Weights of a small image classifier.
Training: muon at rate 0.012, 23400 steps, batches of 64, held-out accuracy 91%.
Data: trained on retinal OCT scans (Kermany 2017), 98430 training examples, 15.2 epochs.
Rows from expert 2 of block 3, named by matrix and row number. Rows with one number belong to one neuron. Each number is 128 + 24 x the weight over the matrix's rms, rounded and kept within 0 to 255. All counts start at 0. Numbers have three digits each.
# up: expert up (model.blocks.3.mlp.up, 16x96x192), inputs 0-191
# down: expert down (model.blocks.3.mlp.down, 16x192x96, transposed), outputs 0-191
up.41:115138135137121139116114114121131127128137128111138102127117137114127128153131114121142118128128130140135140121143134147103123124125141142144156133112145144105128139150117125133128148126126123123123127125121122134138150112139148113161121127121113119114140125141121109121149142114143128115133133141124114139144113124142129142135123137137120150139122119155130102122111115116152122135125113118128104125123133148134122134126143129142105110133133126099107109136133128147138129118129145131095118145125135129140114118112132127117120110132125134116141149129116120114113146118140130135
up.42:111161147049118148161152107116132126101140108116082163071124090108168074116047139155147130123074107065050063132141111098103160119132139132129136255179084117184144143102077162076149032124197148078066123155191126049071152084106121179093178138102120116165143165112152235056120096164146134123145097089077149034139133186151175109119142113064113167095151105114146132195061182206101163110106171135128222121174119164149178168078109110137088209123081152175211155074110173220080133170180166105178132158186158109122227089040132190084116090150191218078194108074084137159158097105073015092
up.43:091126079096204074105161115169128156100144147122096150161130179106134117119080119123096147213127174088139114148125097153180128116152084118148112080144161127115182143159134151172103066107111138165152228182148087155206120093146076175117145059108214046123109108155157068152148193145099143092177095130087136100131088118136057103124119145159137163134169128082098147112115126141082111121156142182164156165131120150154146163099118124141147056133117139100171152096097113102122080151125129118123085092107117116108078144006069137093159141126124120074112067213187178199123134129197008079
up.62:103140110110073128139164147124144157120108122185135122105147144172118094128127169145141143200100106126144058137131174172111140095133128107117135201143102144141202090123101143095085151100151124156103145147166131137105142096093080156117165117136132162138149118110146119116111055152138133082102111174095107076125119126126104163091139125121151133096104115125096095149125124131120120154123138152150170098169120131098159153082127082074152168109124127142111134125140117125162120149147101137166090146126108148131191135107097166161134115140150134042141156144111097128112112117100101115
up.63:135130136148129092092116091142131205127115133108106083150080116166154119101125131099153127082133103153115188109138064127170138101118097091128121034127135122095130132115121138092125121155118085094146132109127140186139131139068212190146142126090133124111121137141149133170137144165126108145109127107127148145098157132170159139122121130153150156145137118126121098106106190125101136114145117144119095143072130094124157128150165117158108157157140140115151158170092106095107165158104113129154152119108153115133145122179176071074083140127057166140161090152141135148122153152093167135
up.64:121095169103188139132112118106096008123097148161138129097077139096169040098101157156169090101142096141125100138111162117115138102188115150137146086191113133047189125112117054115134112097110125168137214112216125002180164082221086148085133121114143094121143125178123144127089158103115124164124153158136147101152123165143162192163095184142145151156148132108176099138033140139110114145089126121127090164156125083172132124174088194133121119079102145107126119159110127213138127072106098172104199142125110057093065162140126121104046124107035116226168129163136179131177072106146200131
up.65:136130145120120099146119144147142110114105152133127107103155125144102149109131142121130124113136159129139151112141139113135123127112119121103121119106114117148145136130136132104174128132132112117127143145128116117125124114119094132120122148144121111154124143142122104110135132107143143139131116119122134125112125135135156142133137116114123160144127125146137128127143124128131123112133123124111114124104140120127130116142133142146126146150127130131134129163148112136104114126108126120114148128135121132128126103121118118110142124145141144127114153097154141112098114140139143135
up.66:119121147170153142105134091143158150124138113107118144133123135104117133161128131124106103177115089139116158141112180121129117110135183187133141130114147148129135139097166093143097111133090150136101105139165117104166109146120084127141140112104103084107136106133121131145125147148135114114132128111086133166181114133140128138115117113120121065122128149112123128115165120141144131138127138118146095141133130106097131128122161122146140071106160152110094096130115145102135107113109138127108143148131131117126101151071106099137144133170114125151130125113125108172165114132175164133
up.67:124128131109169142128131126155132107128147130140134128119130124137143088122133112113127141143107096103130130100127102128108132122107138147122137131153097139138140131160127134122115127137148121137143147109122127152132099107120118105126127149140143129104124162156148114110132116121118083114141121128154142137107107149137117143124121141115142117128147107127109119136133107126124112088115113145130130123136163143149128134133106124110126144130094113160143141112131145153128132097145113124120128126128139127127147122114137148128154126139119136165107127157131135138121102153141119133
up.68:132105105124109129119136132107111167145107146125131114151155148138094156156123121115140128154123083139148103117124128164134122124123125140141105104157144123143145105119124114114092140124125136144108127162113104149115133123108130117109153134162100129149099107109144130123109105152130136120143131137121136128120134154100108117135116131106129117115151131110108095141154134124119116146123142156128121122169139127126146112132119126137115117126157137118120122142119165145146111118112131118126104145134131135115122133106124123136144131158117120125140115160111103130139123113154120155
up.69:110149117135159121150141102199132090165126101122164107103153116167093095135127116131149153109123126132109136153130100130101077117105124138098119139118105109129149150135146137138116158135130117106120118114158130078112111154123121175076158129134111173085100128170153107157105149162130132138117137101104165136097094139157118175113143121189163098153111135155052135173145144131158132141131136129086161111101097127115127109109047106132142089169134120105150132186140117102157108144126125129095080118114113117099169077169074157163150107140096133193068141108143183178160112158134102148
up.70:107122135134131125107124109145129115140116120151127127102138117114113120144138119127128131138108114132112148112151119137114130125108120124132130129138114118130128135145130135129120120128132110137114143103116145117131133129139116121114131133140107134136129110138132109114128128126142133131164150104120141141133113133127122131114142115149115111129129132134132125144108137108152125136132108133144124136137144131144121142125127128141124095130132107103124117141121131124139142119125142137118116130111125143140137114130129128144132127133129141114135124131114130129140140126132129132
up.71:117126142139099158102169133115141112156108147131096135127123113078125123157120128124176141146113129130125146070137097148119124118126125138118115094126099118100165155142120098106136134110130135143118128117137143056133097089121123134113157149130110098133121113134139140144137158158127108106172140119137132120124139151090111098108129105149113122128182106118137127150148096114128117118133121136145108135141119113162127099148121118168115184159122132124144126107115127128119140147145083142150137137114091122121139143194140103139113110144127152157159155133132124152158144124138107127
up.72:116118146121124119124128119136128114133120134111144116122150140107113116121127137118128122118128103145126132140138105141143116137150131127116139131127130151133123143148154121114137139121124136136130135124110122096113125115120124119136117135133127124125140092129133112117127114143132115100128135129132122134112138146143145117144124134141125123117134114124116100126113120124148123149128108135136121105150141136129140129115128124140120114125144118138105113122119162146126138148126147131114137137108127125127109106131128145138113134170130133116131138154108113111132129119153094148
up.73:052131138113167165079203105076157060175139136133130178151087121110094071159061153170174103133165070145135102077141137203209091125186081087141101255168169106125133091062163084145140100129119187139163164121254112089102200104191000094082123128096121079141140134064089149099092166040086125100221127113081175151174083158156156096114132164114089173137162144160142109128091041144061136093089119075144132134148121083110172182161153188126181046119108091161155129106093103159136108034109113151094198114219100039091165130208110114054110185133119237058151142139176098175169079145207128205
up.74:067114123126132085144127142143134143168128115168148111143141129093151149077130108104114169109139093096078168133133090126131132141123109149141141053111162136125124172150096108128068136108130089133128096092083154110139112128180153127148124112130115179145145086187123096125139113170122159129126122133154115140088168157116145171164130114187121142134129146122140126148118154095156168141114093158112103078096117112127137142185135142178167092138128135108126102166101107148155143143096107128123120119126110149076177095165095101173135104133109094110105097106125133123154144119130142141
up.75:132097130129134118142143107125116163127130149120107121128132110138116108146113152143108131135155098140133147136141131112124151113127137159158127102111150128118120106132142123108146140125150125139128112120151137122133141123123129123136115139144093105139103156112141128166127138133111142140129116120135131123140110127118124113122116135117119114132138146096149150148115123138114137144134110148132105117133111141105118152143109143129129144148115109130131122121122109164111128150142114125110119152113107138153138130115101110115170141138139102157097123125142094143142116111119133133
down.41:140099122151144123122157122128171124114114146135087117112139125125134136109139122139133139134145101140125156128119124123121145132112131133136132123142090134125145130125147120117136136121142131129125123137137125118113106147126120153119131142124117135149122140133123129095124097136136123137133102135147111138145149126145117104103138104136127110090110144123138143108126134126144168121118127131118133126149121124117110126113132143128128127090131098135155125114120134132118100139135104126160152133132132135134138143149110148145148172112114112141129154103118129109121122119116134107
down.42:127154144108098162157119144145127185164140143111109196114139110096170137157121143148116185068117089088064102098168122148134090076135100142145130000132142115147160136118137111129110079132148195121040143150110139193189148121183096077115143058127183034159116096102144090082166107068152160123255177059152149176193085177129105083136104153163119210120110128175160130133112100119040123040110164103150102115073187152117134226194115190132121093217111064132083111100090114154175076124060170111127092105104154137092059102089135118156155133162154163005123112160154109174138094200154095107
down.43:118147148110109205140058127138110119197119107129127167100124190126142170123098080096171168103170137148123094114193154167102145130134087112123117217119090106111072176141112153141075178147105140117141122080119133184150143077053087149125144114146101141195120127074091130137135066101174069082139121159110157119066089171087113128138123148101126170143102134089138169074137130164097134176135146158124089126118172138157149114131129149174059137183098138054105100167168148129145136100115148118099087100133146133115193119140119109150097139157065163137097165091117138125163186117152059142
down.62:170122148074102148114127117078085116131112132161129174140132198135138070126098153122172135109130147128137121120156160141139141120177113144105102122166177124148115089125139138143142110133125149115135131128117122111145097073145158129096111078149173031135136119154141111088113113098140167167157148141126125108112132134134088116175149133119142204158148106123144097119066164130078126119092135147161105147115115132175134172103124120163097159180076135126116144102132117134112118102144156116154103081117106131130134125094153121129135074118130114045074102203140062153139163187168100117
down.63:100130170104090131131140125126131065172131134112131123147109156109092165121124124102111137121144100107145121121124120140114119158170136099155147177142147120142155085113139092130185119119105194161138092127098142121157142129152094150148112089100150147128099130111098071150156159110151096140068120157153106110169110131107113177187117163141100126153147157167152136178105136134161123136149112136129093097112088123173146097154060147153063080045107145115114105142142123119129162142109130140110129124131121163118133147084105129128097112152169115122152180108110108130127142135171110126
down.64:109163135114153140072127139123114124117117130148109156118134111222118140123111101178138144115181104125127106131128182161119141204100103127077139235127124120128169126133144126127081093152138134118136148123095149125127111101014156147113109098136148155099151137076116164102169118134138137102075148123149134141099181149130153123134100153095155133105121115128145130095131120126111133174078135134148135147174095094112127146049145145176119104140136116095129072062137140075139076128171118110165098137158117155138166168085149120096135125146101126185117145142090137142128109129121104108
down.65:104134115113153117114140124125149122122138148167130131147121101105123154133107120146134119121091124127126153107099113143145142141120121123162145145100136128116114142157116095121121135147085102138112105105116143127101124111146144124123140126125108146121148169128136127128122141109116132155165132118173139109131120128095116137146139139166113053109153133121128126120104153147099148108099099112133122146126103120123129115139101158137153111140124115135147156132095146110154156120124150141121110146130120128141115131142147108168113122135139120137162117126134150131144133091095101119
down.66:118092123112115097148125121139126152117130130132114113108137142250153167105122100089172121102103101133138142154124119103135081184118095118162153140117084139129119174127109133074125147148153131107112114149123130156103118108097135116081113118120132182169155099147146154089146095147134123172154126128116116141071195137114147125147095115136102197109126114152131151104108098132115125152116145150085176097078138134075139124117144158057109141105136125138120168129131141113138165109136094145147149125112152093085207120182077129153129158118130102130112101132107150129122129117129137124
down.67:153134099161124121139140153110125146113119124089119123115139115139119127133105137149124143125151101118126096116132138103123151130135111173170141113110142133151100147137140125108117126133105155083109103140124126129155141162096124112116139129112125098147123145094122127098101133141132140113118157102114129104143112103141128144118117108177166155124092135135112140139122147136105144135113149153120124157128124118137140149123127147164134125122146123145148149123120114153084082133123169126129112134110148143144089111122155110132120117130109128110138105115122119111135159140123127126
down.68:129145108122132113136128129155117121103149121156118120147116152108133133138125128152141130135148170161142120122135133114099105124131123133121133072123115112120139144092093167083151126171154129110151136123129121154117118125174132138127125093113138121126181102130135174124120096147146170145058134114129120129121082123155132132164118143102161113129115139115143119136124158155103104148103129139148169138103121102126156112102105164082088102149116119144137167138129138143124154111132151170142124117125126130145110134121115140126152103124130135145084106101128134112140116171126094105
down.69:115132104093104130083094124102103155105122136148085132125117129171087124130078144096120092148131159115114115086125184153168137165176114094180167192130134103092105101105124097133085120146088102058115106099175129152121107133115165142146151108103159137098083118141156115139163166164145127105117127153130147114099167103123101105146148135136128138150137094125132102117117139150134088160128102137125147100176152139178115163144172176115092220119086126141124134142120103121128131125078129154128141163131089115174117119140126100138079108135140112115223113151127141172121189116129077153
down.70:132102128107140107142141126105145113101147134127117103134119132115147115130110143138137153108129145138123140133129147125118145144120122137144147122122133145151135145131117114100103156139109129116138107113144131100120119128118161133129137131120164133146139152125148145122118108142140114113120108116129119138100130118127135102107101121125140138078111128097123128101134115125143153139144114152132119106137134118107127144133124106102121163127131137135127113124126131125126128141154092118123128126120137138141125147147129149124159111142136122116172110111154127138111151161126128127
down.71:123131121114117103112162103150118131122131112117132125131152138120111115140123144131127144142115124132119092139113130134118122143133161129119153165122136146128150124126112113163103150118148136135166140137156115112136098179152124155116119131129119110137125137139142118115129095128146138106125111123103145141094140147140126162165126138109139161113098146140097130130111136137120131131094120162098118141118120140108154138128101167116127132112135099130107134154124121103126094125166120113109142136108130146109071121108106133107149138135144084134136121148149146146104122140149097100
down.72:115122104141134126116130115130124120116131109152103139128129113119122118099128106166154131105095120145152145110119136120122118121119132125124111125146085122132127147124124144126119117131143127133106109137158120152109096157155132154120140148132131146154105146133143138100109130144146127128109112134125107133114130120150138136109133118138133104122121135105100154138143132126116142125111142143130137121130128133132121150112118129109132122130113137116139136135143125114135162133145096135147121121142140127146155134113134114123132136123131110133143108130136135140135121139099089116
down.73:126157176076169120105096160087144125133124128144117168130097151212075138118126131116125153179121050115124121141125111167127122069103141153092142186116112123141196158099078084105143103153141064132159165142136147057085125130088093152141139110093197111131188202068108111170179206129123101091143115098068150137149109182148164139145122139162134115150102147158094116065108107119100118118148108147142161092144133142089135144050130148148106096166173088166112103088115105134134086120107165030154137143092136124117000170096173119132151094133132127121169105181108149167099136083130176154
down.74:105179109160096130108129126078157101151124157109077141154142139038075109163127140108115116136116166150129113127102111138107114154143111139151108149137170109114124075067154110101168111123125131155109098117175142103117112160195148140127132121100158133105106163117147110114148160155134103124079114135119122138157106085109132122107100126100130198123127160113127131074092161133159152137153121163144122145132137133171121125122097143128112173099095120128102155150144087123111141130134111136156095122161165119144197158138133110109101147132105100135177110122102122145126126135152113158
down.75:123168121143125102161133140119165118148134129104168134097132114140150153158147152104141106110106139118111119112079110141110146148137128101093112125092107123100133133124122156140129133148153136137152110121120117144130139165079143107130114119128130132120134109107104124131134144157116121136141132133151092141112135110129103136132131138103128127084105129133112113099136105141149134126126147119138150121113165124096126119137140137114138089131156132133132125122132128157144163109126135157161130130134155130125095129115154103109134098119155084147130088092153165127126172126151121107