Rows from expert 1 of block 3, named by matrix and row number. Rows with one number belong to one neuron. Each number is 50 + 15 x the weight over its row's rms, rounded and kept within 0 to 99. All counts start at 0. After the name is the row's rms in percent of the matrix's.
# up: expert up (model.blocks.3.mlp.up, 16x96x192), inputs 0-191
# down: expert down (model.blocks.3.mlp.down, 16x192x96, transposed), outputs 0-191
up.51 087:42 75 43 63 43 34 60 57 57 44 51 27 40 75 30 40 69 55 47 45 66 50 69 52 35 42 34 70 48 33 49 23 56 51 49 33 28 12 42 30 50 45 40 52 26 59 52 63 80 36 77 53 42 61 57 50 22 53 40 33 33 43 43 63 74 57 76 52 55 60 48 44 44 48 64 45 57 31 44 47 40 47 58 33 71 62 25 50 78 49 39 66 56 45 39 54 60 49 38 33 62 56 38 45 69 53 62 49 35 57 46 47 79 87 36 28 69 50 21 36 59 70 46 84 19 55 20 60 55 34 45 60 68 52 52 40 36 48 13 41 43 48 46 53 60 57 51 34 73 91 73 34 50 45 47 51 41 51 53 33 60 53 72 54 58 57 40 46 43 69 69 56 56 55 42 51 34 56 52 76 98 30 54 58 80 51 27 34 56 34 75 43
down.51 090:47 41 63 47 60 45 31 45 44 56 43 06 73 43 67 52 36 56 43 49 62 00 46 39 39 47 59 52 34 64 80 56 46 46 51 49 43 57 75 75 50 54 32 54 50 55 44 42 99 59 66 49 48 99 52 46 56 68 60 44 24 47 43 45 54 48 60 52 67 45 00 48 66 46 71 43 49 51 54 34 43 48 47 41 41 50 59 45 59 43 56 42 40 49 50 38 53 56 47 49 24 55 60 00 56 43 45 53 55 49 46 58 40 99 50 58 54 56 65 51 28 20 62 36 47 44 58 43 52 48 55 54 60 51 54 45 51 50 56 33 51 55 32 54 70 35 45 49 44 48 47 58 50 53 45 46 47 52 41 30 50 52 48 49 54 52 56 55 03 54 54 56 53 49 57 54 53 32 48 90 95 39 48 52 40 47 53 51 47 50 50 49
up.53 338:43 80 43 60 40 41 58 59 61 52 52 26 41 80 33 38 66 52 41 46 64 31 68 54 39 44 39 73 49 32 58 23 64 53 46 33 29 11 48 29 46 45 44 55 24 58 48 62 84 35 65 53 41 71 56 52 24 56 39 31 42 51 44 61 73 56 73 52 64 63 39 51 44 39 64 47 60 31 43 44 38 54 53 34 70 56 32 48 82 48 31 60 58 46 39 56 52 48 38 27 69 53 43 35 69 56 62 51 42 59 49 53 78 84 34 24 72 52 22 40 59 62 46 84 14 58 24 55 56 35 46 60 68 55 54 40 39 50 19 37 47 55 43 51 61 55 46 37 65 92 71 34 52 43 43 52 39 51 54 28 63 55 70 59 65 59 40 44 40 68 62 53 57 54 39 52 34 57 50 70 90 27 61 56 82 51 27 29 56 31 76 41
down.53 352:51 34 65 47 61 44 32 44 46 53 43 04 76 41 70 55 39 55 46 51 58 21 43 38 44 47 58 53 30 62 70 61 43 46 53 49 42 57 72 71 53 54 30 52 56 52 43 44 99 54 73 50 48 94 46 45 57 52 53 43 32 49 42 47 50 48 55 50 69 46 00 47 62 47 69 42 50 50 52 33 46 47 54 42 39 57 49 48 52 46 59 51 44 50 49 36 69 53 50 49 36 56 61 05 54 44 43 53 52 46 48 47 41 99 56 60 52 54 62 45 33 28 55 37 43 44 60 42 49 52 53 51 54 48 52 46 55 52 57 38 50 51 37 52 69 36 45 50 43 46 45 63 47 52 50 43 45 47 41 40 47 46 44 44 46 51 55 58 00 50 59 59 48 48 54 55 49 26 56 99 99 42 49 52 35 48 47 53 47 51 61 51
up.54 006:35 47 46 56 47 62 23 58 61 49 38 55 48 32 57 48 29 44 68 65 47 54 51 29 48 54 43 33 53 75 44 83 52 37 72 62 65 52 40 54 26 49 60 40 58 49 47 30 34 56 16 39 60 19 52 50 62 42 41 75 59 84 68 28 62 57 19 30 22 36 63 54 47 59 51 54 31 71 67 41 49 42 40 74 40 45 58 55 23 67 61 41 44 55 55 24 75 52 46 80 43 39 69 40 36 65 45 50 79 49 62 55 25 36 60 75 43 30 54 41 49 23 50 26 58 36 77 52 38 71 52 48 35 48 47 54 68 54 64 50 42 47 70 41 48 44 61 73 32 15 47 55 38 46 57 71 40 88 59 63 52 56 31 43 60 32 69 53 82 42 46 51 64 52 67 43 58 64 62 29 09 88 42 54 34 37 65 50 43 53 26 45
down.54 009:66 14 48 51 47 63 77 58 38 63 36 82 34 86 31 35 86 34 50 36 68 58 46 64 57 66 53 55 47 63 28 43 64 44 35 65 55 63 35 59 56 64 68 39 48 38 39 40 16 51 43 42 57 27 51 48 49 44 43 59 47 41 44 36 31 71 67 45 44 57 63 30 34 71 22 42 29 64 48 42 48 31 68 55 63 40 62 62 68 54 54 41 51 49 33 57 25 52 72 53 52 50 51 53 38 62 45 68 08 53 63 53 63 00 53 57 54 49 50 40 50 66 52 58 64 63 77 53 63 49 52 38 64 25 40 60 32 57 59 64 46 19 47 55 29 41 68 57 60 52 31 41 41 74 52 64 59 44 56 46 52 32 37 53 42 75 36 56 78 65 61 34 51 66 50 53 28 35 49 35 30 57 45 37 72 75 36 72 57 60 58 48
up.55 006:49 39 59 46 36 62 23 51 52 54 38 66 49 26 60 33 09 23 60 67 39 66 44 44 52 43 66 38 55 55 69 57 57 48 51 49 79 47 49 55 47 60 43 90 73 38 68 32 47 41 31 50 44 24 48 41 62 54 48 57 58 58 56 22 18 31 48 51 56 41 68 53 53 46 58 61 42 77 51 35 56 30 30 70 48 34 68 49 41 39 51 36 57 55 51 53 62 56 67 65 37 41 68 77 25 69 53 32 73 50 42 36 42 29 61 69 38 49 61 65 30 12 66 39 46 61 78 66 43 52 45 46 30 47 45 74 78 54 84 31 54 49 43 33 48 53 55 78 44 32 36 29 51 58 50 45 66 84 42 73 33 50 19 60 51 48 43 21 66 40 66 74 57 55 58 61 67 53 55 22 46 55 31 27 16 49 68 68 38 34 49 44
down.55 008:40 62 31 44 68 53 82 76 58 59 26 47 57 55 54 31 68 51 37 22 51 62 40 70 83 62 43 31 53 52 35 47 66 68 54 53 35 57 50 34 48 39 63 47 41 77 49 57 00 52 60 46 55 23 59 48 36 44 56 68 43 49 58 47 68 58 57 57 47 55 33 56 42 43 34 45 46 35 58 54 54 54 71 52 58 29 47 50 47 72 56 39 41 33 46 42 53 39 37 40 54 65 62 57 45 65 36 43 45 54 62 61 24 38 43 19 49 54 43 62 66 95 35 54 69 61 51 50 53 37 51 60 40 55 49 61 16 52 38 62 43 53 66 51 33 81 61 54 29 61 71 72 31 54 59 63 54 51 28 34 74 22 50 38 43 61 67 56 52 39 33 40 48 51 48 36 31 15 48 40 00 59 53 74 63 52 55 51 71 57 25 66
up.56 065:35 90 35 51 41 57 65 58 65 53 55 16 44 77 52 41 58 49 41 43 64 02 63 49 40 40 34 74 51 31 64 27 77 56 46 29 33 20 46 31 46 40 48 52 16 53 43 62 73 35 56 52 45 69 53 50 30 52 57 35 45 57 54 56 68 58 64 49 73 63 66 49 45 31 75 51 62 38 43 61 36 50 39 34 63 58 47 43 72 48 27 69 47 50 38 59 44 39 42 39 82 50 49 38 70 59 59 46 58 58 56 38 69 88 40 32 73 49 22 35 70 57 51 84 14 70 22 67 54 29 44 59 63 49 57 37 54 46 33 34 36 58 62 42 65 50 46 40 56 74 85 37 52 47 31 59 37 53 57 29 59 60 63 57 64 59 39 42 65 61 46 41 55 45 33 49 35 53 54 53 74 27 59 52 80 53 36 29 53 33 76 37
down.56 083:51 21 61 49 45 38 32 43 51 62 44 38 72 41 58 44 38 52 43 51 53 39 45 49 53 56 54 48 37 61 72 57 32 45 50 60 51 59 69 63 49 53 43 53 58 49 43 41 99 56 65 49 46 89 49 46 60 51 33 42 38 43 38 44 52 43 51 52 67 45 00 48 62 56 43 49 42 54 51 33 44 42 71 51 42 49 42 50 53 44 62 40 53 61 46 38 76 60 47 41 26 55 56 04 47 46 40 63 47 48 47 54 39 99 54 56 49 55 63 55 31 42 53 35 50 40 70 39 50 53 51 47 50 46 54 50 45 51 52 38 51 51 16 56 57 45 50 50 51 44 35 67 50 50 60 46 51 48 51 48 47 50 51 46 45 49 55 63 01 51 81 62 43 55 58 47 52 28 45 99 98 57 53 46 33 48 56 54 50 55 55 52
up.58 009:57 54 40 72 35 48 64 42 55 67 66 51 36 55 53 44 49 46 35 51 50 19 55 38 59 47 34 53 80 45 65 32 69 66 43 30 39 34 52 45 32 43 78 56 51 41 35 40 90 49 29 36 44 65 55 48 42 56 38 42 63 56 58 54 15 61 54 52 30 48 37 73 42 31 45 58 41 28 42 52 58 44 90 56 37 63 80 43 62 41 49 41 67 63 50 51 70 44 34 51 69 49 46 38 53 45 60 46 53 63 56 52 47 99 39 37 55 48 55 41 26 46 37 51 67 63 57 48 58 49 38 54 53 59 43 47 87 49 46 35 41 60 29 26 79 55 57 43 38 56 72 45 64 44 41 50 57 47 73 45 64 65 46 59 63 41 28 62 79 14 89 30 42 59 45 38 50 35 46 73 59 51 62 28 52 52 43 43 45 27 09 40
down.58 010:62 32 65 28 54 50 35 33 50 54 30 16 82 54 91 37 46 50 56 52 57 65 25 40 48 47 62 47 29 52 40 63 57 51 49 76 67 37 66 69 65 65 27 61 50 45 53 45 47 55 68 59 37 37 41 44 73 44 43 48 24 33 36 50 79 54 42 54 50 52 28 31 45 70 72 41 48 69 52 38 35 65 36 49 51 42 46 53 41 54 65 73 36 54 50 57 48 34 56 55 42 53 68 42 59 47 50 61 58 49 67 16 24 41 70 61 41 45 69 59 82 52 78 36 38 34 66 31 42 60 59 42 38 34 53 49 31 55 59 46 60 41 58 52 45 38 56 63 28 27 25 63 42 57 38 54 43 62 37 54 40 42 49 47 29 43 58 36 18 60 20 63 50 39 50 60 54 34 46 70 38 58 39 62 34 53 64 72 50 75 99 75
up.59 049:28 77 31 42 37 67 53 51 48 70 59 23 43 53 75 42 36 41 42 48 36 06 41 44 63 38 27 61 67 38 73 35 78 57 49 32 44 49 61 52 42 41 65 47 24 47 47 51 60 45 14 50 47 69 54 49 46 51 73 44 72 60 66 37 40 53 45 50 55 55 89 51 52 33 54 52 53 40 45 70 54 42 47 41 45 56 95 44 45 53 39 54 43 56 40 53 61 37 55 50 90 47 61 55 62 55 49 42 78 54 62 37 49 86 51 50 60 51 39 45 65 40 57 52 39 69 43 56 54 40 45 48 39 47 54 39 87 48 66 31 29 72 60 37 83 34 52 50 26 33 84 52 62 55 29 64 53 48 58 45 49 62 44 47 55 47 42 44 99 35 39 17 48 42 26 46 51 49 62 33 19 41 53 34 51 52 69 40 45 45 36 48
down.59 042:53 12 62 49 47 44 32 44 55 62 48 65 76 50 62 40 39 39 41 51 53 35 32 62 60 63 47 40 51 56 56 57 35 46 59 75 64 50 63 52 45 60 56 56 58 46 40 43 35 55 70 44 46 55 45 42 71 35 24 52 44 32 40 41 52 51 51 53 65 48 00 48 54 67 43 54 34 67 53 44 45 52 57 52 49 34 27 51 44 43 59 51 57 64 46 41 68 58 54 40 30 48 53 10 44 46 41 68 48 46 59 49 38 67 59 49 41 49 73 63 49 57 57 36 62 40 82 42 46 58 51 39 40 48 54 55 44 50 45 44 63 52 24 55 35 51 57 57 50 34 18 74 51 49 66 48 52 50 57 52 50 49 49 51 44 45 44 61 07 49 80 67 41 52 58 46 55 21 31 99 76 74 42 47 33 49 70 58 51 58 90 62
up.60 190:51 64 53 65 43 30 56 56 57 44 49 39 50 76 24 44 71 51 44 47 68 72 68 60 41 51 46 65 43 38 50 29 51 50 45 40 28 11 49 28 50 48 36 55 38 63 50 62 69 33 76 53 42 60 57 54 24 60 22 32 36 41 33 64 67 54 79 52 53 58 26 54 45 55 52 45 58 36 45 39 41 58 66 40 75 51 20 49 83 46 45 58 61 45 44 53 47 53 35 24 40 56 38 40 65 53 59 52 32 54 45 61 77 70 36 24 69 50 27 45 54 65 43 80 26 49 30 49 54 45 47 57 66 55 50 45 23 52 12 49 52 48 35 57 47 60 50 36 72 99 61 34 50 41 54 47 40 49 46 35 61 51 70 58 60 59 42 48 14 67 70 61 58 62 50 53 32 54 42 84 99 31 54 58 74 52 24 38 56 37 80 44
down.60 163:44 59 57 44 71 52 45 45 44 38 43 00 65 46 76 63 44 62 50 47 56 00 47 29 33 39 60 57 27 57 73 59 49 48 49 34 33 55 63 70 55 51 25 49 51 54 47 47 99 57 58 51 49 90 46 45 51 55 86 47 30 62 58 50 54 55 56 52 57 48 46 48 62 37 81 39 59 46 52 37 48 44 36 38 37 66 71 43 56 49 53 47 36 41 53 41 55 50 49 58 48 55 67 26 66 44 45 34 59 47 46 46 44 99 48 63 54 54 54 40 33 16 55 42 39 46 37 50 52 48 53 58 59 48 55 42 67 47 60 35 50 50 63 48 90 26 34 49 38 49 61 48 46 54 39 43 46 50 38 31 52 49 40 43 52 51 55 52 29 53 29 49 56 47 49 57 50 36 66 68 90 25 50 53 41 50 44 51 48 45 43 47
up.61 009:67 53 30 45 49 62 41 46 51 69 21 61 63 37 49 47 42 39 39 53 45 61 46 37 43 45 36 41 66 48 51 53 34 41 59 32 71 91 67 58 66 55 58 60 67 47 94 60 51 54 39 63 68 53 42 72 51 62 48 56 30 65 73 42 39 23 32 62 47 64 24 49 74 54 33 19 58 59 57 91 67 24 34 64 48 50 50 49 31 63 46 59 62 57 48 42 30 52 59 44 53 63 46 62 30 58 67 52 51 59 29 49 34 50 64 52 27 44 76 64 44 39 65 31 62 50 76 54 40 62 44 33 38 58 64 59 66 43 59 43 57 57 31 41 68 33 67 32 33 28 40 56 32 51 39 51 51 41 76 40 33 43 34 61 52 42 66 51 30 23 18 38 64 40 77 81 88 41 35 60 28 58 37 22 41 45 32 51 53 55 04 64
down.61 011:33 61 41 53 63 57 56 54 25 25 44 43 34 64 26 34 55 52 63 49 56 49 41 74 42 52 43 44 48 59 41 47 54 42 53 84 48 36 32 46 65 46 59 54 45 59 41 44 06 44 42 42 49 18 65 44 44 04 79 59 75 66 63 69 54 65 49 52 54 41 87 67 39 27 90 63 42 44 41 44 46 52 55 52 48 42 54 45 50 54 50 46 41 50 29 49 99 39 61 50 55 32 35 71 57 28 68 60 43 41 61 53 46 21 42 37 47 62 37 51 72 72 34 55 61 54 50 48 46 63 50 59 60 55 50 56 44 31 57 66 42 62 36 51 28 52 51 75 44 54 58 67 45 47 59 53 65 41 34 32 48 49 44 38 52 54 62 46 99 40 85 48 27 52 43 50 28 34 49 14 34 66 57 50 45 55 61 69 45 60 78 35